Rows from block 11 of a small CTC audio transcriber, named by matrix and row number. Rows with one number belong to one neuron. Each number is 128 + 24 x the weight over its row's rms, rounded and kept within 0 to 255. All counts start at 0. Numbers have three digits each.
Before each neuron's rows are labels from the 100 clips, of 14976, where the neuron reaches its highest value: "strongest on" is what is common among them; "loudest" is the band of the loudest frequency at the time of the peak. Only what is clearly more common there than usual is listed. The data: read English sentences (LibriTTS-R).
# fc1: MLP up (model.blocks.11.mlp.fc1.weight, 384x192), inputs 96-191
# fc2: MLP down (model.blocks.11.mlp.fc2.weight, 192x384, transposed), outputs 96-191

strongest on: the word "as"; the word "not"
loudest: 4000 to 8000 Hz
fc1.119:181147124128143107143088129157063122113125188107126093173164109109145179146121137084125114155115093121158168130151100113128123101163138116089106133080124084099113119109114134115088128131119133172128121136148158113163137131082136125093162134150127143112127125104121103161121134101140078100
fc2.119:107114152126115135103143128108114096205160104140120155137110098133089103130151123119121150109158140149107107111162154141137136145109120157151140113138142055086140101224126133126158159087175087131149107094098134136167101154097118121119126108153131147122144094109124119115157159114119127161

strongest on: the word "be"; the word "would"
loudest: 250 to 500 Hz
fc1.126:089108107130164125120129164143140131124119123123087101160100108136113114140147141141143174100133114151135119113151100111107146147104142084141120180121100119133171145137123140141174076158147177151157118159104117164092083089124143107113096143155105150152105118108114115140156124157133155123
fc2.126:160140082132126107125117108136132116091105150112140117140142140152130080103119080136124117138128113108098165122086127126116113101118153135157114102116139128134082161106111160143145157115115146097114117102150121105129187118094114100139145123132172069116170100156176114120105165040121103142

strongest on: the word "her"
loudest: 250 to 500 Hz
fc1.10:102168109085085144153131129094133110144112148130153157099086133117113114151146135124158111092129109154142140120126141113074144104121121098125126107105088160111180165168121126116098136157105138145093172115110126111163124115157158115147168111172101146166106155144097120109098176119115114151
fc2.10:129102141140152105118106105101092101117117146110101117121165130090138122136079123168139158163150125091105106124101122117185177117106133127130093096132154086158098123106152126108120129114128170157129140138137132141133128125143102158118139155128146148115128113071102116116135124133131128126

strongest on: the word "be"
loudest: 250 to 500 Hz
fc1.19:125150116117167104146144141115150071114077132140114115146134160072122145133142180131096098124091128144169157094110074129110112118105103107154137143093114178103164123122147159131134113081175134115108210102115097142115071092151125119115128097112132081123123132187144063127135166119138135129
fc2.19:143122140122176121171123146160161083112182144081121124121162095121141124129100148143165185100118166165143128177155184127125152108102152174138111116098153128138169154118130120132097093136125176158128120159141108139114132156097115126069127140130102153136116120074118147157136122101149091121

strongest on: the word "said"
loudest: 4000 to 8000 Hz
fc1.253:098134160108165137131145116112154159119145081147108132108106067126167122160179115119156173117118136085124127122131114134152145124144120169076121145070155153156160174086094117165159143132184162119090142153118149109143099149114140125114131171137092124175167167170135107115102115121113134100
fc2.253:079179116136149153175105106174120139096131106101148122131106173124129128176144160094129139116132145188172161138123129174124112129176154097133090126113136121105115131119159146103153159127167106136154125143094135118107106078113135128106100138102112149105137160137094102123130143139120130103

strongest on: the word "don't"; the word "i"; the word "you"
loudest: 250 to 500 Hz
fc1.81:158163148142108068134125131100142101115128109106139144155167121136149113113152121149125152094127158118113145112103127132150146110182153107148127151128124145152110159164113089127134089149108124102102167133153166125202140156121103101134120117130119133119126171120154151121168105149106150131
fc2.81:110129156192086149097121095120127111122103120079117121127146112116132136103124175132113170096146095132131147111102113175154098142103120159180075142108121124128121115114121147092102138128114110111140140126115143137139174163138113159099116130136127114106092148113158087140124155085133096144

strongest on: the word "have"
loudest: 4000 to 8000 Hz
fc1.279:157121127108123102126126125121144102127108151116076122111156133095115103119135156151169104088131161127129102098139149163096128087143144138127136055109120116122112130122092143122124126099133155135118132117194154164109132140107113109096147146142139142100099142125135111126122083120165150152
fc2.279:100133094128129152135129146101138117150162128125139170122123138172115127075111125110091168137170077100098140148151126136102153136088151130120133145134112156159154081113141151117149099136118164109154157096062117154163089122190143120127115076130146143103202141132122110126185168127119114107

strongest on: the word "will"
loudest: 250 to 500 Hz
fc1.375:152060135081148126153143107122168103141092132143103148115147089106163083144145118189124102080147118135118169135130144083139136112115110138103091160109141087139144114147137116106122127119120139157127133143127153125186093142142113105103178115096115098098107114131127097125124112162175146127
fc2.375:114126098130135117107090140086096087155121129098139119147086131144118160080089135054165127141096112146090127111137130147142111132124130141157106146145134134142107108127137148159121155143130090074138106108141129133167139139148126097135101150155151180112066129124102115140134124081119078116

strongest on: the word "the"; the word "of"
loudest: 250 to 500 Hz
fc1.292:137116096156067107131185111137108125159116166127140171122099112111125104106119169153173117120142127116155118111096170151124112110150112151119200073118104127137118150159109078140092156141121149098134159167150122113105138106091151144110119128119142157143082100153124108126132136112134110135
fc2.292:120135130122170173118126115142095071119157099129133106112135134134135168098120125150134139107167144164063095124168128129134131131077100125144090107109155140120112149131116151095153132115143098131108110132084171191155086103116123135132117165111118113091133130118143158153177151141126135146

strongest on: the word "it"
loudest: 250 to 500 Hz
fc1.219:121115124171102115109102111105110137160099157116108093110090101109137125075150138140134129121146139155134092115145142153100115161145137135080122135116079135108149091131116143115075158149145154116126121104089097153101148134110124174131122108161148151130130099113152090137184158145084118133
fc2.219:116122127112089159146138105104107139109151104176152152129179125152133149178113101145119135143114094105118138119146146108133155110110128090147132139109125130127145109099140169173144145169106149110158144132139139121183096106126089123097135143142157113109098178146151130127165132142120117128

strongest on: text has "keep"
loudest: 250 to 500 Hz
fc1.167:068091108140125111164100165103099160117101143181090196136126159136130126123127101151102101108098109087124127151120131146158110129119197097161123150109134139141146138101109094137138138140164063155145089134147165131150116131112076119147145113148150112135140161141110160141120156139147145079
fc2.167:149135110101147173082122129130145128110166151180154100173150106145127096119155091099078149152198141131158126172167156136121166142148105145105123139119142068108155146153145158136147119123107129081135103104134140126143119150109123134119180139136105158116143111120135182096135117104125120173

strongest on: the word "must"
loudest: 4000 to 8000 Hz
fc1.16:150121129177109069068105131100159133135114159095147127141126134090143099116116132133111134159105107078129114115145144134094148117127095133125136143109123129189141100109098133152116126130145127092142123156119091180133166134104139121100121142112108115158140113129109107105103143135143127104
fc2.16:136114134150154090101152141133115163160162129120100142114123141127144096145134149131168135123119125100170115126136100129121159142134103081106126117113141117156154106165156115144104133135167139098129111156150101139135126125121144090119123144095167131137167116120092137072123134119140140109

strongest on: the word "as"; the word "if"
loudest: 4000 to 8000 Hz
fc1.354:143149101134127189133118170160074161137152131151146134117111154130133126128113101082105116151100103087129161129102178140106167112100190153117122106174103096133115129157126101104180135077129167125141110105158135092102106160113131130154120178096150108160089118088101107127131138132137141110
fc2.354:139154141144159111112120099136119090149094128146133141170106120122140098091112093134117139134129134131105129125118078134149099138132145142134088161103113129149130137144143137124091084155149125120098134115147164148100103094083106079144146103147154125122110139161149151157138103113087138126

strongest on: the word "the"
loudest: 250 to 500 Hz
fc1.133:128135109132113132119116152104095164096091110121099106161128190120140130132155143124130150127107147111112096103095149111134172092086101139105139158116106144125147152121117121093121157136110087107112109110157130060138141115110097107146133164132136122148133082119152123138071136086182170125
fc2.133:115107134138107167134131146120109142115141139139121146142113167155078132126153138101146131070116100149102138130145128110089145185167112136127116153095090102154137132113163123096182120114110172104139190140086108152123168158148168090108147110118148122144097099137144104109146159121143156162

strongest on: the word "what"; the word "that"
loudest: 500 to 1000 Hz
fc1.269:070129122128130137081158149113126064135119151127109105176170138159132158101133121102098142106157138147131097138104136138129148125091087148116141125132075139125184130104134102120167151123103079150142109138144106130101112094137141162082127150092126151134127099116099120103092112121140134097
fc2.269:116109168106141121135122079108145120175133128132098115174124083146132133108148103129154114116120087141142136130123158185098125094111161121148154104128186187134150176157156135128163145149126116119142156114083149094117111122128118106116117141130093118127158127159069106141126141137158135169

strongest on: the word "been"; the word "had"
loudest: 250 to 500 Hz
fc1.304:164137140138119149195094161152068109109132121150135138125157105119187126113121145155112165145119106153158172129117151134151153120134128092130133173125121115174104185126121161123175126111156100135149108138151123175137099171093127139153121146091098127130124114104143132160083109145098106141
fc2.304:155148129145112132135083138144108174124115120140112140128106105117159125150139092157129154132136130143135144130135126132106147127130109100089136161107128132148158140137134105145139125091108115172130109131101125138137148127056139114116103143107130147104099132114163168085118085166135120128

strongest on: the word "last"
loudest: 500 to 1000 Hz
fc1.88:134139140089158108115134136105134113114135122166153089151087142124126167098126074098147149087136137144140170131145090109158105138143104152100187162170101112113115153174134102111150099119139129161145123099105099165143074107129125102144113108070112141132176108124119119162117166134117091157
fc2.88:130103127128123129098132164112127137108096107114127098147132109127130158102148126139146169145140104162093109141141118144124089112151143129112106113148122132138150128130098144109140118097122120173103120096103157163143125123130131151150150144066160133132099119171101163125108081110077162089

strongest on: the word "will"; the word "i"; the word "you"
loudest: 250 to 500 Hz
fc1.97:146132157103114129120106152143144129125099113137135152178105128101161147087141136147166108084100151124132137116197075145131125125113127121150112200114147134166121133084121161130118124151113115121110127136110135150102162145121102117119111121162099133108194123138179119098136144091104124123
fc2.97:096120120165130156076159115144120124127174141140178084114144116152141131120077093150103146149152105085104124152099122099158137137110091128119132121125157115112147120139187128115135078111172105145151088129130138143141154116158101157199091143090136112067097088109101146116118146110122119144

strongest on: the word "asked"
loudest: 4000 to 8000 Hz
fc1.146:104140097109136125071088161137147139135186104157127179137155127150116131118125081133103127113106100175122158119103151179123102135110125105133104133155160116090126109129081144081169115117098119122148158165107127117159126140108129126150115091121110151137086090141102160160110133103152147121
fc2.146:146124142087134106144095108078124157149132110112125096144092113066163116112110111128132153156173131097150121126159111119170142102117129144087153150136108103097126105118108132163128106124147147115171125108148144123130136151146134154128166168150123127147096106142109095141124152133090152148

strongest on: the word "that"; the word "there"; the word "he"; the word "was"
loudest: 250 to 500 Hz
fc1.157:168100094118123191157080126120102128081145126155175154094133101144128113121086126101122135132112099155147128150091107085120172114116127119136145102126085118143121139139119099152147174126088094154126132167136132102096119129092095168111092122170163096129153095117148154132106154071148156136
fc2.157:170107131133111137115124125107152151159092101145152108121125144122071123086128162185117070155148093087179089113096135154152106136152115135141138115095139147181084150050157140133095098084136151143134127078126140147106090118158109107103122146108143153132081140149137146112122128141110101106

strongest on: the word "the"
loudest: 250 to 500 Hz
fc1.379:130084159105128138120113096127105129100101138132140143167157148116105125061123096119133148112094092159100118117117157110127132079138125137133135130138122131162138125100138106159118156080169111128125150118131081122164135123105130115142128113145167127153059133123086148154158106106079126156
fc2.379:150124109120106148116135107135151116105123100179121113116135161140115099172122200109095103071133135119142154140100077128126180143139090094135126120123136121151131108141150120121117171119066171136129154155153139161107120117171144153111157158139131122106164138124085159089123136144147106079

strongest on: the word "after"
loudest: 250 to 500 Hz
fc1.358:065130160135104082120125089124133118154121170086163174119125116137159101095136148137165131125166129084129097118110162119146148151153121180132088145167107113132151122147114141117117164110159142138112181111099130118147156161135110163099122177111118092129100148135112125145069122137122113107
fc2.358:135101064138124149106187159110080128083176112140160076155096102149110103106099131191131132147154111136088131101117098153157120098142131136104135082118137091077131146098118175157120130126106137153112106145161124115159081117143126113124099122122123095149142138145123112113135093104092130167

strongest on: the word "would"; the word "be"; the word "have"
loudest: 250 to 500 Hz
fc1.224:139147142145137152136116146128070125085119114125165137132148168138148155143160138134089134156114136102093161132167137127157126120140127156160126107110121125121142107124135148129167144136132135100126137147126110164123107092069104127145129086107113075067127128116160149092101182135111146136
fc2.224:102123137141141131121133086132145108130134195130127111121159108095109148115114103105145140137123108156146097087200126151125070154102132103089093144147127093138114133138106107150156115116183152107119143123103131136107149152130129146164126143128171151133091094136113124124159099145148101148

strongest on: the word "out"
loudest: 500 to 1000 Hz
fc1.305:098123164150135118155133166117126115188135120117125148089126189094143104113109186127128105103077137108124120088078135134144159159120181144165132148165112133190160086119149140149123122131110109124141129114112151096134163142114116156103108112105143104154131117111105104155118114114139142100
fc2.305:139111134104151095105148124129104131165164128157091061163165113146186150135138105139137163122146163129088150119174114149136060152105134157179134149120130118123142065115168113149119131103157070103147093096115170109157155107138106111140101146102108113130128124131084117147166101138091078144

strongest on: the word "it"
loudest: 250 to 500 Hz
fc1.176:112151093118119114141129110132175120141113138106119147123087157090162065129111132144128165114071094146186100127094104189135149102092132142116127107165153114103122103129120135164180148116124120129104125053163091096142116143149123128132130155103089125163143118118109161122116091140149174112
fc2.176:088152136099090162120093122173089136123200158128158138111105107152127106128074127142109157099154150137115124096136120133183141152123134110143109145122150184136124126108134127105115143150107094154119116106103130151094138122110167112105065153153139145110106131126167109124121126129141042117

strongest on: the word "more"; the word "for"
loudest: 250 to 500 Hz
fc1.29:159115122138110136130164137107149096142127131154117119103144157112097107111098172117153144121152096051163093136136154098147081092124140112173151187167163104131156093121124156142114096136131095125140123153167117130116079133093089134119131154110111111128121117126180109106078085126112086139
fc2.29:115143115119119191136096191138107139121157118128191124125165117135144120161142123138106134158145166143128128107143098101107137149165141127093107106151139145121088124097112110137090103095090182149093162132127111119111119105143166154136077111089110127144125079131101086140142071155129117101

strongest on: the word "well"
loudest: 250 to 500 Hz
fc1.370:141067129156114097123082117137098128136105118143114181140146125133119105116138115108116096170136131128152154116121126111135192105143132092142119127110106140111100105102139115114130142152139086105112129132151167144075118090142147149129149120117133146180127143168120107124079126140090126126
fc2.370:106136112136115097162127126089141089159133115117143085164093130132173088109110103141146132146170131163107131145118169156162123123139113148158159117114124127144159172156165103131141115155124151149139122148086154132119112106146163123119129156116124130123143137159121184149145135126149115122

strongest on: the word "that"; the word "was"
loudest: 500 to 1000 Hz; 250 to 500 Hz
fc1.220:165132121142131140143115132131153134146135115107117132112137174136143125144152135157137124152152123120086135108120148116104141139117162157098123129083107136111172125099112080164129122163148116114142132172157144157117175152120130157090134110129145108139159134147097130147091078084158103124
fc2.220:112142148142155094078095163126140145088162083171137151172099092147118138150163124120105133108107096137148118169092090120153090114088131092098127142130140096133107151147102143110144088116088115148132110125151141084118124108132105133134139143088105102157128147085133077143108139122116137150

strongest on: the word "her"
loudest: 250 to 500 Hz; 500 to 1000 Hz
fc1.327:132103121124147113137130133111133132181126129092106119150114121125109143130107160113216143171098167096131147126110128157152113173162135150146118125159121178103113153126129180142106107128122163091089091175099154125149098110165122104132102149151156076140145143137122092145129085126147149118
fc2.327:173132142153123090140101129144190126103079114153134126144136114101098142132138097134153118117197115148124133154102141121143174111148151113105115104146076089113154103121124118114152159126096115144090116108157117172126141130054114112159137110148086137131141113145096150126133139153126078116

strongest on: the word "said"
loudest: 500 to 1000 Hz
fc1.168:113140123132150115148140156134101129099152150132174135126113139133105108080149146150140164124160156113174107182151157095149177133090127095110124154105124106102126113153160133148098114105116118090127092102098133135109154130123089132105106123112168132125146147156131150121120073112127122117
fc2.168:105164130112150141080100081144108132117127122115138140156154106139111123086102120165159131165138126057127120162107096079149128168144081150141148128158157136105150121133119092149111141173144116150131104062138132163148145129139160130077102166132125135155168100128164118121139137105136120149

strongest on: the word "the"
loudest: 250 to 500 Hz
fc1.274:119151144134088167138139120143114132105129118106096164124082144155139126162100094106139134156132115125121068132154150112104104086106100172089138119130123140119095100114122139111082114139104143126093169108142151105085144110127174121148116111136121064129111120138132115090118104129103135114
fc2.274:111078074106113124106117132116079117103124142136080149108105137081100121050139137125116138124138164164136107097132139142118090089122113133099118166132183124135091134137099136120121141096127127141154115150094122120161152129112143135123136107121139173148104116144130149145119108139153134145

strongest on: the word "all"
loudest: 500 to 1000 Hz
fc1.355:098136106146143151132131130114140157087155139094119134115141108192141125118119128135103108149124123170166148135125101130125105142137127134140149118119156140156098142119124144159088109062161067138177144131125139135123117142080131118125150134153077131122136104116133085112088123112131115143
fc2.355:133072102107091159135120134170094119098097097139103154143116107102125159086125136146116123099129105135074159129132177105116106087119178106108126143128119094167139081154129132144172125135057122157100161134160117149104167143073137115106072157118162147094123134131127110105124119163129120129

strongest on: the word "be"; the word "been"
loudest: 250 to 500 Hz
fc1.200:092066112097159138120089105132177135147111081177097134125088107121112116116118109138136146155169132141171148127110145197144162141113130147150125130089092114147149106154128111141138138128111119116119127142159110166091170085132121136114158151166141145114172126168131158130118094091141105115
fc2.200:113113128131100117114136119145126093146152183105160142152116138122120104141114118141136163155194095157113123110124161134103072099180138086139149102168164157160139152134143140123166164149141145135099143140130089119123132188114129159149148116127169117113125107156106173121129127158101125148

strongest on: the word "what"
loudest: 500 to 1000 Hz; 250 to 500 Hz
fc1.52:123149135128115085133135102156122092135119103143136119170141121106151114120128135135139165104121072128115140122110119109094157122139175085117100128083108112136113146131147082127142087150118151132182098120077163142176140087111178146101134120106169168125117167148112086137144141127148114104
fc2.52:091126144104102171128120146074104126120126137148100123139122121144149174115136165122145090136158128119138095133126111146127111100127130179137130123147133133128127093135119163158142150138122130151116131141196076125076135105110113151141163138146121089129156102154157143129108151130180143136

strongest on: the word "that"
loudest: 500 to 1000 Hz
fc1.9:132114097086086145108098127124127119138191094093159146121119155117152105092152164116136151154166084167169110143159116102130121136135133114111149086175122148147093163149131134095131124093150103109119107107131095137134123120125131154124158140135134142102095174117101125162105109177137152083
fc2.9:109154114120149077111115135121108115127080142153098092130146134127134114140106101126137099093100184140105144129127140094069143140135141120184137140111108129137133122114138134122111111103103123099137187158070134131081115159150134092102130137126148154157091084122123155117124088140154120148

strongest on: the word "said"
loudest: 250 to 500 Hz
fc1.141:145094122123138098150152130113120141113149131139130151182147147194152120119089131159133171114089109081106165128140115066108147113093132084131128168138127127123124116158084140142120127117133138093113122131108155147140141137120092128088188130149111122114153180122109136124142132086113137105
fc2.141:110106079081124126117117100173118129145165098108154132088144117129129126125123112128128132122090140123119136146141138119159131113122134134137083109114145162137166093146169150091145060125139142114148090144092148134098056134113104150054118117146150130117182128092118140136109144121139143093

strongest on: the word "i"; the word "but"
loudest: 500 to 1000 Hz
fc1.228:127153102111146151116139127163141146033149170122132105102093150125165123127120111139170128125126192136128110092114116147125115145156118130104097123149138153112153149145135093172119131190123127119145151139109131130103126134146104099145096134148111122165145126136105139100100082141181174141
fc2.228:192136142110136146160146149117103136132146161124094127149115105112081183120127164095132153092099124149152174126166121124101191144130133123127177124095152137090121135150112118132107139141168119102107112131114111181133131110095118128110159134138124123164114110155131135196140140143106142127

strongest on: the word "will"; the word "shall"; the word "have"
loudest: 500 to 1000 Hz
fc1.280:151120096117128120148149130136127141094135124104185104111114143152144126128126106130152105138137158107134130104116105129143136133134165137113143132140125156098142130099144168103156158098148086093086113131149154150134111088118100148162141109157121125141120089138169155115163165153162147094
fc2.280:118137141143150119133133137107195141141092147108115151166134145139141076122102124102141181150169152098140068119165154127143135115148122113124124109137130130163126122126179129092094108138133107068128157119127130119139084155167160164113107098134134108164066113155116113136098138139124131111

strongest on: the word "two"
loudest: 2000 to 4000 Hz
fc1.299:112133144106111157112139106147144108130114128154102130101102130134163073118144105107118100117149115128142117122120093140127134145186100165103171168155158102161087123143155122143109096117106116071156123091200133154126127103102123112122148103123096113129135160105126144075121127102158167155
fc2.299:115147115131143073109140134130102178134126163138141151174128151138127124137074155136123137138133164122121140142109175133178073132104173151124127080087114122140148089149099151115140078145104102171096129108090122108134156167118132106129156059137114136143116137147121140136122153115101112104

strongest on: the word "he"
loudest: 250 to 500 Hz
fc1.276:161121143151087110144158144093126132110112123144106132148094140133143097122157127120145105134116128163134123121159154126129092109150126141147119169129114131100123152104099100100130124151132125141132148136132167114147104147138146092112117090119132131121119169119129156118102160130132139133
fc2.276:092128140122224155142139126113138122142148138153157082091165120167138130119114138114125155141166117086112099158120120141074110140098127125105151103123160157126127139132150151120136120147141132106078163116118134151136136092094105107128118149112119124135113084105091138183147142162147151153

strongest on: the word "you"; the word "will"
loudest: 250 to 500 Hz
fc1.30:157140123127142117136139124112090124080159158120147164083121121141150133145122155083133128140128137131136153193113124120085126146114123144153114136146119146128121106104099152151095106153134103140152131112135109118106134169098124151084132139090106146130117112106123099114117127097103072119
fc2.30:143148184131147140158109138144127144119108143105144123099140134116138161131106164107115141091113173109090140170138096171130126133115109115173103104163121151157105157130116117105087149126099115152119151100102164095114111103144134148126115133095068135140092104096077143124144131164127116100

strongest on: the word "so"; the word "no"
loudest: 250 to 500 Hz
fc1.28:130115126126122085106137123153135101132128140109127103155107107122109103144113151133184121127125112110191078113127138067090169152112123164138122125105154144148110127124107144127089144156150127135140152128155131125129138139150151171103178143112162134157116146108084100117077091155120108118
fc2.28:095111174120147130126106138114161097111106166128107132140125131088091165135140111126098165154154122138137126136154125129151113104121159111162138158137160147168113105137126125121155133118111104142094156122146142114154061115108103116156084124125156121128068095147143128112117075100152143119

strongest on: the word "for"
loudest: 250 to 500 Hz
fc1.343:166157144113106085150134110084140133100146068130164122133130150121084120110124125109140105115147118119168131191105137086103131108124170084133134159119132091133107084123120138112137156158136157154166103158116178113137140129122128119170115110152110103118154140114153133135120130105108115132
fc2.343:104095161140131167137143128133126120151152135163122099140130118153119125154146136183098122138144107129129086107164139112103121085095170146121138140163109098144143117173124135092149126167118147149109092113122104133097104103133098136101185155150136145141150090106166127154129119185152154130

strongest on: the word "it"; the word "is"; the word "if"
loudest: 250 to 500 Hz
fc1.334:128095090144124090154097111125156115200094137092092080136109133136140111113096085110123145095154099140126108146114140152123152144080079104105118064113133067126138131104164120148113135092107143142098121119173138172145116141095127127110146127110142118140163154125114124153147147097132106151
fc2.334:125140130130154139114158102152136114097137163163151122117104134121175140136167143077106103167144092097124179117129119106106134142151097143140146167137140148096136099135114127120163116147153134115137119091101107108089142102154141129166113163127099140158096111145145133075176100210081162111

strongest on: the word "up"
loudest: 500 to 1000 Hz
fc1.340:187149089132119154131128153135164102097028133125104108120113145124128182127156100158092171138131101132112143139123115130113152158117122141151124114113121095150118111120119081149143109139148113109148123119103119106140100106127142133168088123116085123124144102157178086136119153103121109087
fc2.340:113066146146142077089116097127069098126179108131092122161127073106100111099103150106160116100130136156159122140096153126144123120138125124114147114162162146107166119156118145143143136087121147192096104124114098147109148122122114128121162117151140153156149143139123153164113126169125124116

strongest on: the word "in"
loudest: 250 to 500 Hz
fc1.112:123185125160079119104049140123107116128105100147134147107141133111103183144144162095120124150086147154146110136113093149116155136104163139088136131116106111101149146138108112163123142142104098112158169116178169146103109109135109128113129112113117137109133135106141111089131112092121123110
fc2.112:114110135111143139083135100168166149143179132102121128143129170116198077150147102139141159139147121137143118134152135142124140127072091087172132120081098132140126131099167135098139157110102119143129102148121110091102105146112090114111121131132108085118154137074126113167090125141170121125

strongest on: the word "these"; the word "mrs"
loudest: 250 to 500 Hz
fc1.347:157119135142118121114129175102135142133120078152127134113097106104123183128104133119107165099116151122113143132120109115118129113102106060095129080137125140146114170105095125104166127125140097116120154114121131176133147078097098125084104171154107134142149102112117111152140130105133145111
fc2.347:131095136097152130114131093121115091111128124103100112181130149151146151122145143107120119127117139136110096179163101128124120119165160149169154133134089119148148094178144151179128147137148164137120128155134126095121162106149130153135140127178130092158115105092119105145085125125160152151

strongest on: the word "that"
loudest: 500 to 1000 Hz
fc1.372:116152134149154142120088138124101124160119090114143128109127102112131119148134144092113128144109138131104110147141122142155151129138169127077114109123106137168149205153097142096125147115144155151139124175124107140130162090078105137160115187126144112140139144130123124106140097155129134133
fc2.372:136157129168148158134104136123116118129147122130089154116107116174145113150120122125119114146152104146106109123125124109133106099146113133104145099100139135130104187121123134130116091062136119075135074086116143147152080117112092146112119105141130128143101079104137129100147100202144141143

strongest on: the word "you"
loudest: 2000 to 4000 Hz
fc1.125:121103104136139161148110160136090095156127172150125133086151123152143118088141120135123111164120093128146124132121083121093126127129140151165147137135118147135145127108099115137103150125140142115123174133133112147098103113116103116152150121081091134176124122079164127159127145093123152136
fc2.125:123168107087096134141093121150115098141116124133113084078136118119121139122136145120168128095133106108115122124115106138106113131103117127141142108112159121098119164147162137134075138107147136148122099143146152146131139145091125157124125153147198108122147157141130137170123145111123115100

strongest on: the word "should"; the word "i"; the word "be"
loudest: 2000 to 4000 Hz
fc1.267:168154094100120062141161130126154141140132108110146159126132163098185140133159149156123094079121131137167116095141089076150151150103121138112157189117108138101119109123115134108164116139167136096113097151136158112139046129150158111148152092115106104109114107104106120118143105123125124141
fc2.267:114126119140143138127139132145078144117110140128111185118123126115116128106124120132115121123132136140112133122078120155040144120139151086177115112113148118154128138127130149129114137122114115160118117131183130184130125139143142145098099159157171116133122134145100108146140149167155104141